From a checkpoint of a small image classifier: 12.7 epochs.
Rows from block 2, named by matrix and row number. Rows with one number belong to one channel. Each number is 500 + 25 x the weight over its row's rms, rounded and kept within 0 to 999. All counts start at 0. Numbers have three digits each. After the name is the row's rms in percent of the matrix's.
# convs0: first 3x3 conv, stride 2 (model.blocks.2.convs.0.weight, 192x96x3x3, standardized in use), inputs 42-55, a 3x3 kernel for each
# convs1: second 3x3 conv (model.blocks.2.convs.1.weight, 192x192x3x3, standardized in use, transposed), outputs 39-51, a 3x3 kernel for each
convs0.80 101:555526512569549500493501512499503488478481452508475488503526532520501527501502509542504470493556539518497501539520533519497538534544571453477491465483495501480503512478468508522491550549515481519521509495472496500462486449482496471456479469490552521520525486501535500478510491499504540527498531505477477507518512542495495509490508490490474505517512558496507476464513477502490492
convs0.81 092:509520490530529503521510464472487490492474494492491500508491518480493519498487524465514555425450562449523593517517567509504516480485498478501489502471495476518446500533562464469593482501596460478486460491496477490513538492502540500516518469489512526484526511501494500509524489530508493511531476444507490492503521519460472482467457524516489509467506446513502515510503495532464484
convs0.82 100:446500474491488503456496486510504503516494498510527527517500500515466506508481486509497512500542566467483484555514451551479475517466488564475541551478469514506496503493484493534511476518505547532489548513506518495474503464489500472490499451495485485506520486470510514524498503517508486440538501485526501544539525518502493522506487483512499453517493487491501451515483485493515438
convs0.83 099:495518497495443479487504463511486508484491523494505545505487478487483467512488496521542531519538502475498500554529505568514536503473504504508478518510515446548504521492580537537541473528516511522491481484501460468489484567513482495501494527507499517535517534539499497493505517491561485481498519499490503486484506510554516477553530518503503491520492505516471482493474481523530459
convs0.84 105:514513502504509455473527523516493501523525515493519506486507513492529532497511511436478515486484524520527564508481494482475522506472490492495439496495522498438512479473556465521517521521518496520502491511486489514501499507488492521489498485500507511534489479549486512558452489518490498519466455507509531487516534503505527493526476493495501478504528519542514508491506470501476460
convs0.85 101:522523519475495484487495473502517521488505510501495502507511537518509502499515497530485436518523449488498499465462441491506478510504450481487476481495465496516476554550492577558487497492492470491498475497504518532497513507533496496502503504511515489482535538558539523517523485476505521480519535524481532508462504502450452457476456481496473486508485505530484510507473480504520506
convs0.86 098:459453502500491537497520549486520531491509485524514493458485506495499522470485507510492464503526455521521491510514480528506504522510531485492489466515540474493518514497476486464461525558472512498504529516516522482497542519484530505499527478483487490510517501495480503524466470467479467486488528499515490509482494509480491532511472496455514526537516504494533473535485533529503531
convs0.87 105:537488475503514478501493488487484521482479507508483497518513528502483492504489481498433445512483482462504512500492506471512512439495532510510524516496486504457531485488509463489516492530468507516521492499485481498509488471493486532474493531515509510484511522491504525478510539473512455450588561506469487499470505488500507471479515546530497512484501518493519494502501513519484505
convs0.88 088:491475502496491501502505509508512503500514516481508524490488489486471506487476524479489451532516478480502463452452446502525525508535551490473491492485493493485493488513495521534523510443451526519495499503514534519509539534506524543492495532497511532513492492530496501516483467549490510489488508485526496509499491503491497533475500508479476525437485525487527492452528522473528494
convs0.89 101:495493496493469489497474482477484479478485485526524510507493486484496499497498503458463479482487476536518514507515524509482490496489484476489506507495493527504506530520515478460483510477474539547529520533532468496509518515517517524520502508508477465471503507505510504499506507512470473485527540522491495508536542541508506520542512485506503514499508516488488472499494502515505512
convs0.90 102:480523501468503497510513501497491479514509454497475464501497522496522517497520555474538525507543487482482473518492502526496497518516498469541497515504484526497530523544499513528523533472479513523519516516501507479520489475514453466495475492491514482526515485506545508506475494528520501535491492491514555531495519496490470456511509481490472501504497510474449479512501484510493500
convs0.91 091:469486482499527507467453490499511496493500507479499495506494488496519505520539514514505477506523539477486464513516499540520521532515461506488539524519487497499504485512425491512452480560550523505506508502523536517524501504476495506490505533471485509537479527515506496516497501532517451530437449514506523491484509494501521469526491506532522506516464525504524526476466483500529490
convs0.92 107:512501492488495482476475499472494506491493511506497492501534508491510515511506502475485523522514510551535537504469492573469419574507445492476524510505486499484496491474542522501512519494509511540523481509517486481490507489494491481497493483510489483532522507517489491487491530495524502501509483467512522523511508527515512499486502478520550481509505523475497475504488478510475500
convs0.93 093:491526527500509520518508522496509486519519493487503499495515507510507484503519491522502521561486514481476490564554438539542435514493417499509482494509505498522506497481501515507479498511484483504486476514484477497476488514461506519471494519481508497516497488508493529503479473489486477504538489532509532518496492506517526527515529515529532505488492493486498491478512482516508500
convs0.94 098:484474480486489504521521537523506507542541540466457470471479490493503513505510527562568563529535534394374405504501499507495490515501491509529517476482503525511484521565553517501536382340407483470474537526525510516524494514508499517507504515506520520530489490486484498470520517530528494510455441497494500495509513496515528528536516512503510489462482476497496469514505510505469505
convs0.95 103:505520471501507483499478459480506520504494514525509497513519494520485497523501501466429493477509537487522471546549508517513500501477516501469495514464461541501519509488507546509511506515506497479495495486464523511474494509527478465494480469480542502501515490486494496486533468492491506522493481515504528550514497529489504500485504510506490499555528487470514494477543499456487493
convs0.96 099:482479504514506508519482520492500522480490513473501502459503484459493495489528498497520503505546526456509522469484501518496521513477480491514514501529506511515489444509522484557528470539565516481539487474504522494504515480497500477483480457489503514511500531525487494493540519517509505550504518528510522475499512473512530501515479476513501467516485456527509495521515501485499491
convs0.97 096:486463486507516525491503534486503496467477508517531517525514493519529491486535507485559572433528555443483521579518482530482441526458461486491482484499487514522502482543502518510489452499507503536512519496478513501516487522514492525510502516511453480501514516519480514527530504498535517474500512494497515497503533475477559473526485502541484466467471480546556516494489515530494504
convs0.98 100:525537496494481493516450465507507532519486503483464462486507505499502502515501479472530525515549555455515469479473538470465508528519512486513528516482525524494487475500483523554541452512485491494533505522533523527538519522524496519506511524511534473518491477460530540488462476491478515508505514501525506522525491511517500504474500517494497559499471491503507463492484475549499524
convs0.99 104:497468487490492532434493477480451480517485490488520533476495481504504486466486497504467494512486461483491463515541529505510480478457470512502475463535432503518469489465557481501507544523487518499503519499493488494495512482503519461490525478508488493487500522493492498487488499516499465520537481495468500510466493496527519517497458450509506488493504510483470462481492518498515481
convs0.100 106:505515473504479474488487525526547539500493531527489516508529490504528523491509500504486487493504497499484481495487526534498505522509491512478536480482496480494513493504488488502556463484530529505530494546534486513528471534536504478505501490489496515505472506495453482497489489556484473531458446561507532503534532547501520539485494474476465489486518472505516535489501556478475473
convs0.101 106:511508490530511493526517488494494491488490506490488528499505475500504481504504499529517472530508468502491475524502497510490515515496502505502492515485503512508486532507468513525458517494487506502525491494505494503533488504521487499518495496512521502484504488474514482487497500489482506496490490536491508510501533504509506478504507505497492515496499516516515492501507504498510492
convs0.102 095:523499501519504473516496457499490472488459470495498505503527501499526483513521487519494560504518557469442504580503462558452456515457476476484500497495487541497493556533496534487511486473479482494515491492488468472473488492502486505524482521514510465494502516515525521489514472483529506464504528530482518528500537509495533501501468465471493448435418449476507457474546493541509517
convs0.103 089:467483520511485525534499511518555547521533532514497509486488487490503495488513510455524540447510581468495536462487493479485489480491502523507523497501530495503536452507550462498579461508581503493496497482479510505509509514488533522500520512504493534531482508505503509494484529499497546505481509515488482488507498520508533525499494496515494481507520493490485494520484513486478514
convs0.104 101:492469463515524497505532466495506509524515514531553529505518505495514517478537517525498477503488514497473483539533515494479522439459542454504511485504498471503511447467524486486549551446455518491502491482475493502506509492500498461494494470511475495490517507531529531521491488508501488534528509523500492475485485471484509500489533470460480503487516472488494506511488477496505478
convs0.105 100:526526512527494474461472488515486501462466471493473509529548492529528477526508479485468495500488543510468476493503493473502500451466469466467488513497520475520470497488506529534590489463466512505488554511553531492529460498502495523527474485510486505492505475502516511509504475487470484517528515502507533509509529487498517494458508505504488471483463515495494485522473486513501530
convs0.106 096:485500522474477513526465483513481498505471513502480523525485488518496518473497498493508464516512514468491510468482467485534493555561523508496486485505490497470496497514505497509550472489493469487537495471548478444525507458538514517580505492555493463483508467462484501520500499489531479429548519508448490517466488504500541528497454506473492492492466524482503507495508501499523512
convs0.107 094:499493483487507506528504516481518503483496484479483493496507480490534512500507476446509537533510529480512521488489512467516556500516525505533498457520462470533476469473481485533510457514543481468509491486519455475496487468480474507501486493507520523524473512490496504462504475488481486511419486479500511491521523513501528517515488493488476480488452451514531498506513499477505517
convs0.108 105:518514507511505491523476510512499505488508514488482519496495505504497508516507523460474459467478484517525518512491491503511519481462469510493501513480504498475506489477510502520520470444473517483493524490523515488499493511511486520526499501511494518488508533519503514525524517497514516501511517498511485522502487483526504506526531520517517505515475475490521489512498505523501497
convs0.109 087:494478486517486513513477503493479466539529499499503475514516495534525505527505486516503484546575514546520493523520497502472462534511510493516508495481497490483497513499492578561529531516484539517493505507490524517525488502491495526507476510515474504503515497493505468484489526497475462462527479513530522508496504515496509479541514531481514492495522533516493509499503503503488513
convs0.110 109:468502506499527530496458508505492509522483502539492532480465468505466466520520485484531520500526567492470482541516480499503492499474454516509490504472501528502526464545548468542563529450485510516543555507504476489497506492486529497473525503503483486484486485484575543529480510472519483470491513531502532516512479504490473476489478521530520493517510527489514516474503491485497474
convs0.111 111:454489500465479449483492492520522498519505493478529505465532556478496509504509530470516472452476465479508502515512507499454456513463463509506488493512482504502487486502441464515484506499498547539475544547472499550506515466476504520452507497448494506506491512520491511554491475530486496524531482471478501512470535489464504473522484511476543517526540518467526522506474453507506507
convs0.112 098:502451474472451479505468489492490496489493476520526523513507470510496482491504486516515506541551520497484480570542464567517451521469436506474493474494488507491490492500446491539535484503532536505525528498488530501509507504532495512503495464489490505467518497477507497493520481489511491480514476506514532520523514486477490470521481491482498510505530499522460482495495526501471478
convs0.113 101:491485525465467493513486502476513489518495482500503511479484476465486503480474509505507526550549544463511471467481492483484495531517528481456501480482504505502517524480521540564511448524493521489506489499486513467497521521501551531490537513465490498484484492508509491493482445474475494475476499525518495493530521526520517510467504481490468501528478453495481449547516523527509492
convs0.114 100:496473468500466452521485450503516509533545526499508492505507501537517525509506498531511507537528495436416463514523523501506518513499502507484498493483504491483511515493483563542533476465444518516496524520505517523501524499491521508484546532508514505509493503494463467464516478495507468504495513525511500470547535515561558546496481458483494471505513517519492486516506497518475486
convs0.115 110:511482497530466519496494495555526495434465506510465531509476512525510518505530466524479526544497507496453536504462487519498480511503517458472493500501491450467527495475493527482546499429552477489517489486519510510541508536466517491505513521506445502450479488463517530509511519489445509480453507503509520506513479480480480483485510493551486508528520508523465492521467524486514536
convs0.116 103:498515524487468479472498488508523526472490476500494485520506512508515515508516496540471495494531522549546513480511548471483506483501534501550540500508517484470442492491495496460479581538482496497511527489509513476490530546522521503500490484499514496513475456494476440451472507467485475532468445478543485507511475487531478524481515518521461503531500513478511507458504481490507445
convs0.117 106:519503494464493514500493504497476504510493510493494490510533534481521507490514541452476530511468492518495515481502530480534557510491541493475530531469456489489474424524502456465477510491503500476539498492520486460492511476503488508498511496483540526537525502509516511520492494549491490445520487452525527508520502478491478497494480467472524539488521514512494482502483484491504437
convs0.118 086:503502478478507492497514501520514504500510507494513524497508510510516511526523526410396448433370399495444457494486468512485473509461482487506497499496479507497509393398444432385406460419449513513501525517510501505507512493531505490509505484506498497512500494505497499523467477489458478476505493502507512532491510506496506505493511500494500499498508508484482483480495495491482483
convs0.119 112:536492473532467478562517482526514519522503502504515509519507498539480473519493506516462511537482489531479528541477504494479483493480452551452488529476508533473503514449499502478548559502522513532514483516499469486492497499528460485513474481510513504498522483510473501508503522528535496490474386461531548539504505529477477487502514483525500527479490507493508479511505480523465522
convs0.120 107:473511494500486517518486512523492478518501482518537502497491496511493488520487490475520494492515517473502532494517485487507492485488489512465512501463492517461481495525503486518535485505549512498486517501482508500469507500490524514497497517488518506484501513502498514509491499502474500498452487532516499501512503500491506509469486485482495509508496518530520510501487512484481525
convs0.121 100:508517477547493499491515479474490488512481479508528508485487502496495490486493518506458515514496516487484440507478446528506508513537515465476518486472510524507502510473487533464515507435481526503534533541524520510502459508492505491517525489480529516483465505497516524532511468497472479504532513495450508557496512538503488505512439482542507484507515503467477509521465471554526489
convs0.122 110:468510468508513509484500472499461477500480503474474471541505498518484516514477534502520526476512449526548498507527549503535550439441500492496508487441485463510507529542519509497562479493533505513510503502529483443513529501527519479509513446497467498476495483517456476507499479484515499510493487463521523549552475524523491536545518513475490514494486468515495513487504531494480485
convs0.123 098:494492494482514496494489487528553510523529520488514511484472482509516513492499517521522536494474537495465533486509519481508466505508481496494497480491471504515477483528558526522540486443547495512498515522487514507504492502483518518502506504510486496499492493513500500513473451480484459457538510524469476483461459466524530499499524480517517488550523469512491496503481496492492484
convs0.124 108:530535534521522492503515475520498492517519495554518486474471534503519544480515521484494496475508491491493494512487469531495471545478459493486483512473510520450459568530522552477491492498481511517502489488472509514481521511472491502463528512522490509501498506501529505520524492504549480493502503487491484497495486505503498529485457483520482447514477462566529528536510489499484492
convs0.125 109:496476505476487512484524512491541520503499508504491501467497515502509481521477499515495476532523527483496524465442470535528506538562526465474488495500515514508526444466468533533507499515567499504484485508489516489521486485522504496526485500504504503544521505514495520528532534509500518493525504483534476515516504500511512507464500504459491531456525559472510489474506491507483492
convs0.126 098:491522453520487482488514478505493454494483478529537526469512487479471494474469496512416462501459480514536553512497474548523507534489461552539491534501539500479490469457484497495494535511509493496480479490477540525514525509497480535474520551479522513486521524520538494518554480501488509505468507473448464473493498458502492473542509489520507482500494505514492516520495507516515511
convs0.127 106:473491517505549495511515488505525484513540490481519486507478473511489484512504518519489509484467464573532440464455509494497513508487496519471519473461474461482473496462526487510538548534466487484452509494500510504501503515454527509492484507496490503507496495475516521509527528515537546524506526492516496446512511526480470481491466469483480489498491491486473537475502517487518520
convs0.128 101:473484513483453500491502484535513504510515506492454467481483525492499549477495529461491497537492501547585545537493500531451478499458475511479460512514506536531496463483461511512510543546508512469456515492474522507493542476455519449455518481470496528540500531527459481463465507488520533471491504493503489492520507511505488515473506485460446446498476495523497507515492497518498474
convs0.129 106:524488512518504491527504527512510496512515505488490487502534501484500474523508477470513531554496514522480493575417412516475531481486597496508497512529496495500500521493502500492529523497506495512537494479488483476495522488535501461533498469516480498525509510552522514489485531552510493500558459471469496540488502520530518537484539493496486504506536535498518508498502480536510468
convs0.130 107:548497504505485519484483500481473473500492503479521480510505472512503499477485505486478486468490511493543542503545557453519553432453488492472463492479470482489459544450492496450466503550489504514513497520515499497495492510501498511500504521498510524509534519489492502471510544526515530511531477492517520496476485446501504481499525510499518493472454529482520463465489455483557505
convs0.131 107:492504499513510498496476499502507511464450469531520521515517516489507516497508508452434438460463433560586573524512527523514508482499508494479499512486501508511516472454445425369396551585572525542536495504504480470479505512498512514501518514505477473476503510504493513512518505482491454455509556536504517517516544534485488492486488495487479511532533511530506512507471489523502506
convs0.132 096:513493501489498519488516505465524513485517526489510467496536515486534501467539496502541490480582508451540489494490456531533502538513505496529481524556501492541458463550458498524501440540507470491516480476507475501502484508505504509491496526506475514494504470495492459488513535510501532495495523465515547467482585488471608521502438470514499475483538502518487525520526498489522486
convs0.133 105:474468489491487498486498519457497532503494512546505507512511506465501467497490472477522464567459506405444496459488543506495510449478489489524495474552467488494495478461521524548532447431512497497476503499499514491510522516504505515481497500513521489541527488487508506504508508496519476480456482475541537496491516498526505462468518498502520508504483495486511486546532501520493498
convs0.134 105:530528530542523535520516507498513493513528487471496531506519512516520488516514504559565480510455454439420472485516520442468524489455489486523476446496510470531517512546490507520490454456534471455484514517527530549535490493505499499527519513544511512492480492506488496549497516519532507454493508526502493477479516488501545520441473522474458475513479447475488470498486500493490517
convs1.80 081:500511516456493532503483467466507491510483510481471498533544517517523498485477511502492489484445454477491483530447529546467525523472494523510550511496503526494501538513505481507490510516489445496495525477525478479453474466489413469483485474514459464473450488496475485447533556537477486525502482495483515521514514527487475528514518475509518481529522495
convs1.81 080:517498460529513507545499463514481466496533502504511506486541533504501517464501518516517539506512526487486522534492511534458547527463557567528513531493528479466474489464477506471484514467518468502511491476450461460489494425461449481476473487531476470472482499477500530521526494517496498487517481512479480488483455493488455478479480501491475517494484486
convs1.82 072:491502514537509494471484490513507533474483497508512493490481478483498478499494499542500494522470484508492492499529477511516496468496492510515480512518490478510487522485455495503465504512474524527564512530531487490483507499539512474527474489488547534550499475504474505485489464476480487476479489499538533532492547509508512518519497503495503515490501530
convs1.83 080:494515486494506450500482475490495516508463515508526512533540557510502516462487500522531532517481540467521508510483505515487509506497530539517494557504529491491486505504551470492506497462511469483468523545492547533470511539492521513468523511489466500500488499523467519504504490498467489477513542494508511544485475504517512546515520524525513515519503498
convs1.84 075:541559525459486510487491492496481502508495522477517505552526513482456482502490476477507524463493511505501525497460512491448543473462530483540524480529516478506493529534524471511533529549485487526523536521527555474524547508514534513540482535587471428444528472469496519526520521495519519525485494486463481492430449426461456494480512521501518520507483492
convs1.85 102:433503473524521499517500497476525491514494535495484536559551562526535502513507519517506513495494531530519535498472526518471523532488554511528462490473497482471501530516464529499501508506508465490526450512500499516500483504485488513500492509505516503507526510517499543495509531505514484524470494544499487511472475503520470512508472493476492488478485507
convs1.86 085:540545517517499519499520505481477491479495527492481534491462493492501455498522488515480535494488523515503504526458484495478477510472477506510549507519509475505510540513470511557526535518524517517508469496506494482505480497531496486477512498485519523474447413465518525472509523484488485500497510509440424448455452475455449454525521508514514528518517510
convs1.87 079:489502462455499482472480505483504464493482525489516485485483474495474486494486524518519516505480554464500489536480486547475498561491535515467464503449508484486506435459477468475477485464441562518542530497487581519502451492460504469524470446499533519532507459533512539515507505512487479503516519486465512475443508487503472502485485502481498497506487499
convs1.88 089:476503538515540503481482516479502532462499484512536530521518481510494491535502523482484499478449479486488503489519525497492518469503539512525501499476495523509499506500518526482504468481507492563535531539512523541476503501519518525499496521509484535535510508448487442480495500532493507514487500501530457471512482477494522492563548519569532484542508498
convs1.89 128:486488504521565562490517531511533518506514550517527499500461495510539502501486499523509494519434441473449480514486500512500508493494499495508478511507498487516497505512490499482488483504466498490463476511488494479482503484496503473501462509505471468479462450467498473469496464472485552528494569548509526484507498492481502491518471475491512468519525469
convs1.90 076:502531501438498502460515511485503520502501513497479552561506490494470497508493516504493492499485461537499456501471520498482495509458530492492517508481509521527510503493484506538488456489520460474502526466489483510513467510520460466506505470503506465504491488456529519511519522506511516527483505537505485518511516517484467549514503476505484504513496517
convs1.91 078:510497497512520527476521515472471502452515510513459518471463465497486493472489507497539516495529502490521537509492504521476501487482470510506530498478524529521574500447486490508516509502504475509481495532490488523518422430458440484479446465498503527522452493493500475501514524522512510474480481476470487542496525543549524529504510516487524505525505516
convs1.92 140:473509496546488476511481525498495478497501515497448544530505486491536477480520511473475483468448493502493474485480537531504542515529532499517506498471503511494500468499463464469453460449437504538518486565508482502502520490499511496477524517500503500506500529521470509510504506504514508475517513490521531536505519543532523537504492512536490514504507504
convs1.93 101:510517515522520502495492499495487521445540473507556457506483497521476495518479492490492526500468478497453480489504516461506488453480512497497512506529545511528559467469493473513498489504444486562494549534493489484475535539525482542505529534546497497473523475437550489479510499505505509482485538506559531524537525500562540549505501518530537531534523505
convs1.94 147:446444465459478471485474495489447504490463464488496559510512491509492520491497485558579562566606587467523518495471498501464483499507498487500491500494479474478483475475488496504509476505468509501520517473506520491506483512506513509518504503522520490477489475476530476479507488482510545536493529504490482475488467489491481486535550535514493486526483486
convs1.95 078:456515505472499481494491475497525494523485540518532507514529522470459491471427459494508493475480543501477503538504520530514484525535525521506525498519529521514534526532532472494473525543516510541545544550519535466482520504513513510481464521515480465496491471482495519529509523526475493498469510526519484477521469504480501468507527523519504518540504529
convs1.96 097:482511524510530555492495498495502498475496508516527490534500483502487468491493500468433528471480446526505486467440498468439488482416502485501521458471534510466504506550520523526477524492527481438504518492488487508512528509481500483500488464463492492523493530450494510503512495507513501521509496514490462466524472527485483498498474500540481495542492476
convs1.97 092:497542497490523544495482464496488497492506525477504519463498497444504508511479510449475514498464451538504471493462489529481509479449522515535537546497514498491501481475523517497537498500535481477499492512532509503487563546519549584501511510526510512508483526482533466460537493521531541516492495473505507521498506513552558508484499496506494502509452495
convs1.98 093:523524528535544535482502504508482533454499533510524512507505477519536483510511535486504528453447443515493505487467508525460491519475481557502513511501501529524530515508516480485535531522559461483537497516544437496534531519551500515527528528515493530523460479491489468469516524526487511506473495497514543510487527490500512495522492459548523496535494494
convs1.99 082:486526495506530494485482495494481470481513531506532474499462493507473508509477498496502523515494493494467461494480537470483513506456514537490500521482476550473495532525537487523492559558561481516488515548541463443469484485459482420504544465464491508472527511477517489514523513563474499485515518503533535515512527475537550502531499477542499475544506475
convs1.100 077:546520488486490541480541523482483511485516512523485511478471469468492494469486477461486504494505459493474478493512493493494495482503513530538515514516521478512478483472508516517540512515490476444449526476494502494515510481496494492493475508502565478524513459514565486517532512488502511518522523507440477526463497506450503551507496460486505489479500491
convs1.101 173:533505505501475479517490511540437520480500482465483503488537484488560496474485473493469513496522533500568537503525533522472525513486504505510473449465471457485475521482517537497516510507530526503496473494501529498515506496517512507518491483495459518500473521524473495484495502510484481487531518482496494495501497505525505498444470500457484515480483500
convs1.102 090:470495491486503532498516495481505496500508496506483512531491543501481516513462518489513537502451519469477509518498517514499489534497498508495528499517513503483512473494513497492489496476474547493460517457490510466538470491474482509528499515465542470458465503471489488522513489482511527521549545518483479512493495513494499513482487484501508488539515490
convs1.103 130:493549498539568529490475488483498535487533508511538504478499500497506522492513520490470541497508502528516527484466544498435544479425535550541509539491524518469494475479499504468512501476527469472512529502492528500502480496487492505512491510471502510522491542500474464507495506546506502491512484476506514525518499520511533514515505498526497496518487483
convs1.104 099:492493558516496499488474490511508499528453523533497519506502484542488453525463488517496526483482530499498507490469524511469518537480510535487493483498491503506483476471495525492500498504489478488530498476530518501503476480496501492502522499515508498495512507515485501509491474483487489491527520504503510537506521524499503530500488511483488477533475495
convs1.105 083:476492491487513539484493519502511497491515483500508491481453477452498475507517509496505490472439468486461463517468470521489484521483502467467478491474487510536500471468501498482523528533478553482504483460499444457511509474472530475454521518499538471503537467505552473504496447498493483547504520551490479525497486517517507504465476505467482496518525518
convs1.106 076:493490521504491515512547532490496491502510469478498498497490460434437446531519493491503515500485441480451493509473511510446488494453479524497489533480486498503498505537519536507531513527502464460437507491476529563541531469520537517505471464549484499515440469486465499469497487490504485490526518521513482505504509503500496493509476489549466484517480483
convs1.107 094:461484475531516494451488518505470519456497512492544493476495482476475506483495508501535499505492419502485501488437548498446532468439553547510504507449511499474520507465484489495533527507523498494497500496491477481511497511506508517492538535533483504437480527478552479484492487504517526507516486483490441468485463472489495491531511491490521469528484461
convs1.108 116:510501509452454447500488481504495476545465480517487521507523498540508515504484512511521517507472520517497535514506501498523478511503481518507521503475519512486519475512498501488488499496495477489489494515521479478498515511521515514520500479492475494493512536527549494520504507521469469467508476486486465499476488483478500467517491476483467479502483485
convs1.109 114:525514503512528503460450488519496485517540470543452557483502493484525515511485510497485531491468519524496538557544502546511465521487465452481482500487470454491520500492541484523487505468467498535519497514568473514492504520485497529497489520501497482512469468487495513492527524531526552546478491488493473489474482499528518517516489511521529505513487477
convs1.110 079:496507505518521496508469483508541496504493529514498542506539531512494496484478509519518523537521510525550504501500528491518530510505535481500471512508463485494480552517533519511478476475496498451458500523533481480510495497478506470484486483478482484524473536510522508516515482507508508492527527505478500486512477501494487488534508519499456515513484512
convs1.111 071:495490472489508490478476449512496526530486532490510521497486515515503517498477504508491530523518502505488495503465518514476512487497521456485467465493488492519499509487524502524463459477443501468482484512481511494496511515508529483556450489543500518538500473537547523521499492516468485515494507528473504513505510487519534511507490481511503499503488539
convs1.112 092:461456486452507509496498502499497473487476485519461539511496520494495466487497496519506522509481510534522519519489522530506503495490493451514464498532483502517490538523500507527444498497455465479487517525503534540525473468480526512509511497499524516482475509494492450458511467526478507545531516509467462515497470523488493519542501520517474471513478478
convs1.113 078:498521502506475477472492494511493522513517464499515510519473502485444460500526476505510517495495512518534524480488532499499515515510500471511455485511488464497480545519510520546484528522505522488528574526540513519482572546542509473513474505494495515490477469518499508498476439440495482490496492490456485493521524498459459509517500533517521498492478470
convs1.114 132:510485489496477487490539524496523519526521452493492534508507498499472475507476448518515523536491482481508509474477468511527491511524494496497519484490492497506529526518491523511491486501472499506530507439503435444477488500497495505511506481490521498517494524480498520527504487478492450453547508534525535517529547544505508504511535494499510506488489481
convs1.115 061:488495483481495496502475471505493514498513491537495498511483525488467508517496504532514519518515505524534555541514490555534498524509497464462422490510477479503492512494459489510513511502504479542529468488489432435440505462517504510454555550532465500525461485499477455496461486484497505497503510488490517476480497441489546475487494543480485531499474493
convs1.116 074:530515510471495488513515518487484470522516529504490529493453491524464519498485507478514529491485554518497498520507459499490444536510482500545514507532511515484446501496508511512494455488503508481476504543506515490505515586515486504554578616501493464494486469476545509526526550533490523510481487507417422429460456438455449471535495489504485468514482495
convs1.117 076:513523522469497484489486474493514484512494558504504470498491467487507505497497488511505514511502507510530511553459517516492511540502545488484510502512483475475465546529470502489509493481516552520536476443450522429462482488506539506490458521518525520502490488494513507495510514512512490513516510517489480500521515490524507502517487500496466502517471501
convs1.118 168:523476497483470478486467456492459516487546535522477511507536522513537511525509512520519519470485488481518492497520501470529486486504475512493512479485488459461475505489483482455487506485521475462473503479502507488502500508504497506497478479490508471537531493528525500507503460489485430456511462469493489479481503507481481496464457489461492517526514563
convs1.119 098:462491499536517508500489517520487502508515529525489546502505466509526493506487533486536513505487512533500504536498466544507447530494492452479435487488481496503496546564499484507542502485503498496508489499507487506521500465479477454500512515503511537534500466501525530492504498482518515517512515508512520535546551532515511535533501520468455470514509525
convs1.120 138:519528508507487489508476483528520538530527550534535539479518525490507515488510488487488528502516570477499508535499517538463542532496544511506509457502534458478504516512500512503496510479508532513492538513517526528488505512514523509500538522504522522527513500515491541531483477482509491510511517510491502490473501523472474494476468486486482502469508482
convs1.121 076:453466491510447431492497496504493489485466498484484502542492463485436483536504512501494505530466488544524487527550472523532455527515496454459458500477482527532529487475507505486473524499507461487510541530525529472481511496487512526469499524478514490545520504497519512494489457482499473505472499536498469503560494506538547506493530548523540513470514514
convs1.122 082:504480480517498491463496513512482485498490496481525486500490504519493480483480462457504522450501513513500525504425527475465520494481527530550521493521538469481520489451468427522513420516487508535535533549512538511532487516491474466445481488466441494452509583500489506469515505496515487482500505502528499502503478503525503536514474507506481502504477484
convs1.123 112:508500524544495453493512496515484514488537475512506523533524520513525507473496501497547507510491500536501531520520504506514495508518485467493471526497495498526520507495480495475498484499488496486518488486468480485505507493495497488478499500488504489524476519532545527560524486530486489520549543519531516491520517514516501498512500563497503551479496523
convs1.124 095:484479486524500478505492483495534503529537518463478519533518555506526507513481485510475494517490507494482487488524475478557499485555504493492509501513504519489488505534487486536481507487491529486509476451508484483485458482480457487480497524479530483508530474542520480509486467512474504535506519528480496468504485490492499497494510545510480521483482538
convs1.125 092:493485480503481473530534536522477481516523508510505491511488508474482494502494504501511518501446456486471498510486487509470515506519515468496507504462501486501508518522517497506524528496563504496504503480477509527507493479500459441473431502501507514475542525504507498505518476496517496474531544507509479504522469470489514485519489546492468490519489497
convs1.126 089:520503519475477497498479466512494501502525512479487495494489535496506506499516508548510530491497493494479515508485490510513520507518492483499487472462426485493449535551479504510500546523530519529544513511517547516544507530522502493523447500462528530523517502544550508543532533516486461490496468462560533532521518528533491513536553542489497521499521515
convs1.127 075:458468505488455449493525471494500491499452514478482524501496515476464499507499520521520488494490503508481509529530493514528492508508501501513482481507455512499489499537521488450515494489516469471476529482512538508550533468519574505521510492477483464508512525518487470486467482532534476520487537501539545533559506534503512529510523562481491526482489546
convs1.128 095:489474491526494491512471413531492515525474534496471554511516500493490480512504501533471527499469483545504486519477538512519538537526535491509516487486489529499465519539519502494509498495474496476504525531492471499499520521495509513470489504493503509514502476515541530505509493487469490507478458485517482504495484493492466464493516510521511515517545523
convs1.129 085:488485485503487470560520524512528497516519526534504528518484492485493499479466517466497486493449526463507489485479483472482455461462504489471520480473532470529517516516551518509537518492526499509522520566480534498511532537527509475538486536458516519506501484535540534535489493501454465502497505495525520552470502468497467455499505526491499512480476520
convs1.130 092:486506493468517496468416412512498491517542553502517525493474494489522526482447503496527539469515501518468500535498487520505503504482510502492492492488519491460472522530497516518513505505518492488499520489462500476450497453467524469499509469497555493524483545546527514490518561506486496504489453456502524468540507531512506531511516502486479503478461507
convs1.131 171:493490490479493510449489470484472443402473461489476451514504494545565526489500513546558561564575576517533539513483496493474515473456448502455459461442468482519524506480503505516512509511503521506495498473465493479496492516521495523508482519484520503518492488507474491486486500488477513495513535516489505510490491500492500485549533525491494489497490490
convs1.132 086:517504527539494505562544544508446457480504457496496487492516503501501490473501470524474502519488486516504501491459529474454515465460538526509502521518518509534504499510523494552513509514529458509485494515485539573524528524524494483554487518497482493486492494490487483495494467496521469469526483514464504493512499493490495497453503544454507534465486521
convs1.133 083:551538558550506498512483474479457531484480471468495472501520464524514516511494495489489496472507523467462493496498501489524508456515507513495514487521479532519500512479501496519505523503518491524538502547588541490469541487473531497512504532522483510482527474460542545498497508523520522498503496509496500467527532527503494516471540553506510522486509513
convs1.134 131:501467487464506514527495507502477485522531487503482534477481504528502518503480509512473466512455489471453476503460480502470501509466533509511504483458481478489489503534536515540544509517534520500473492499485474506511494494492498502504521519488494523501509515516496457512501498511478536526520510525538509485512505502501532492492461484469444492487452499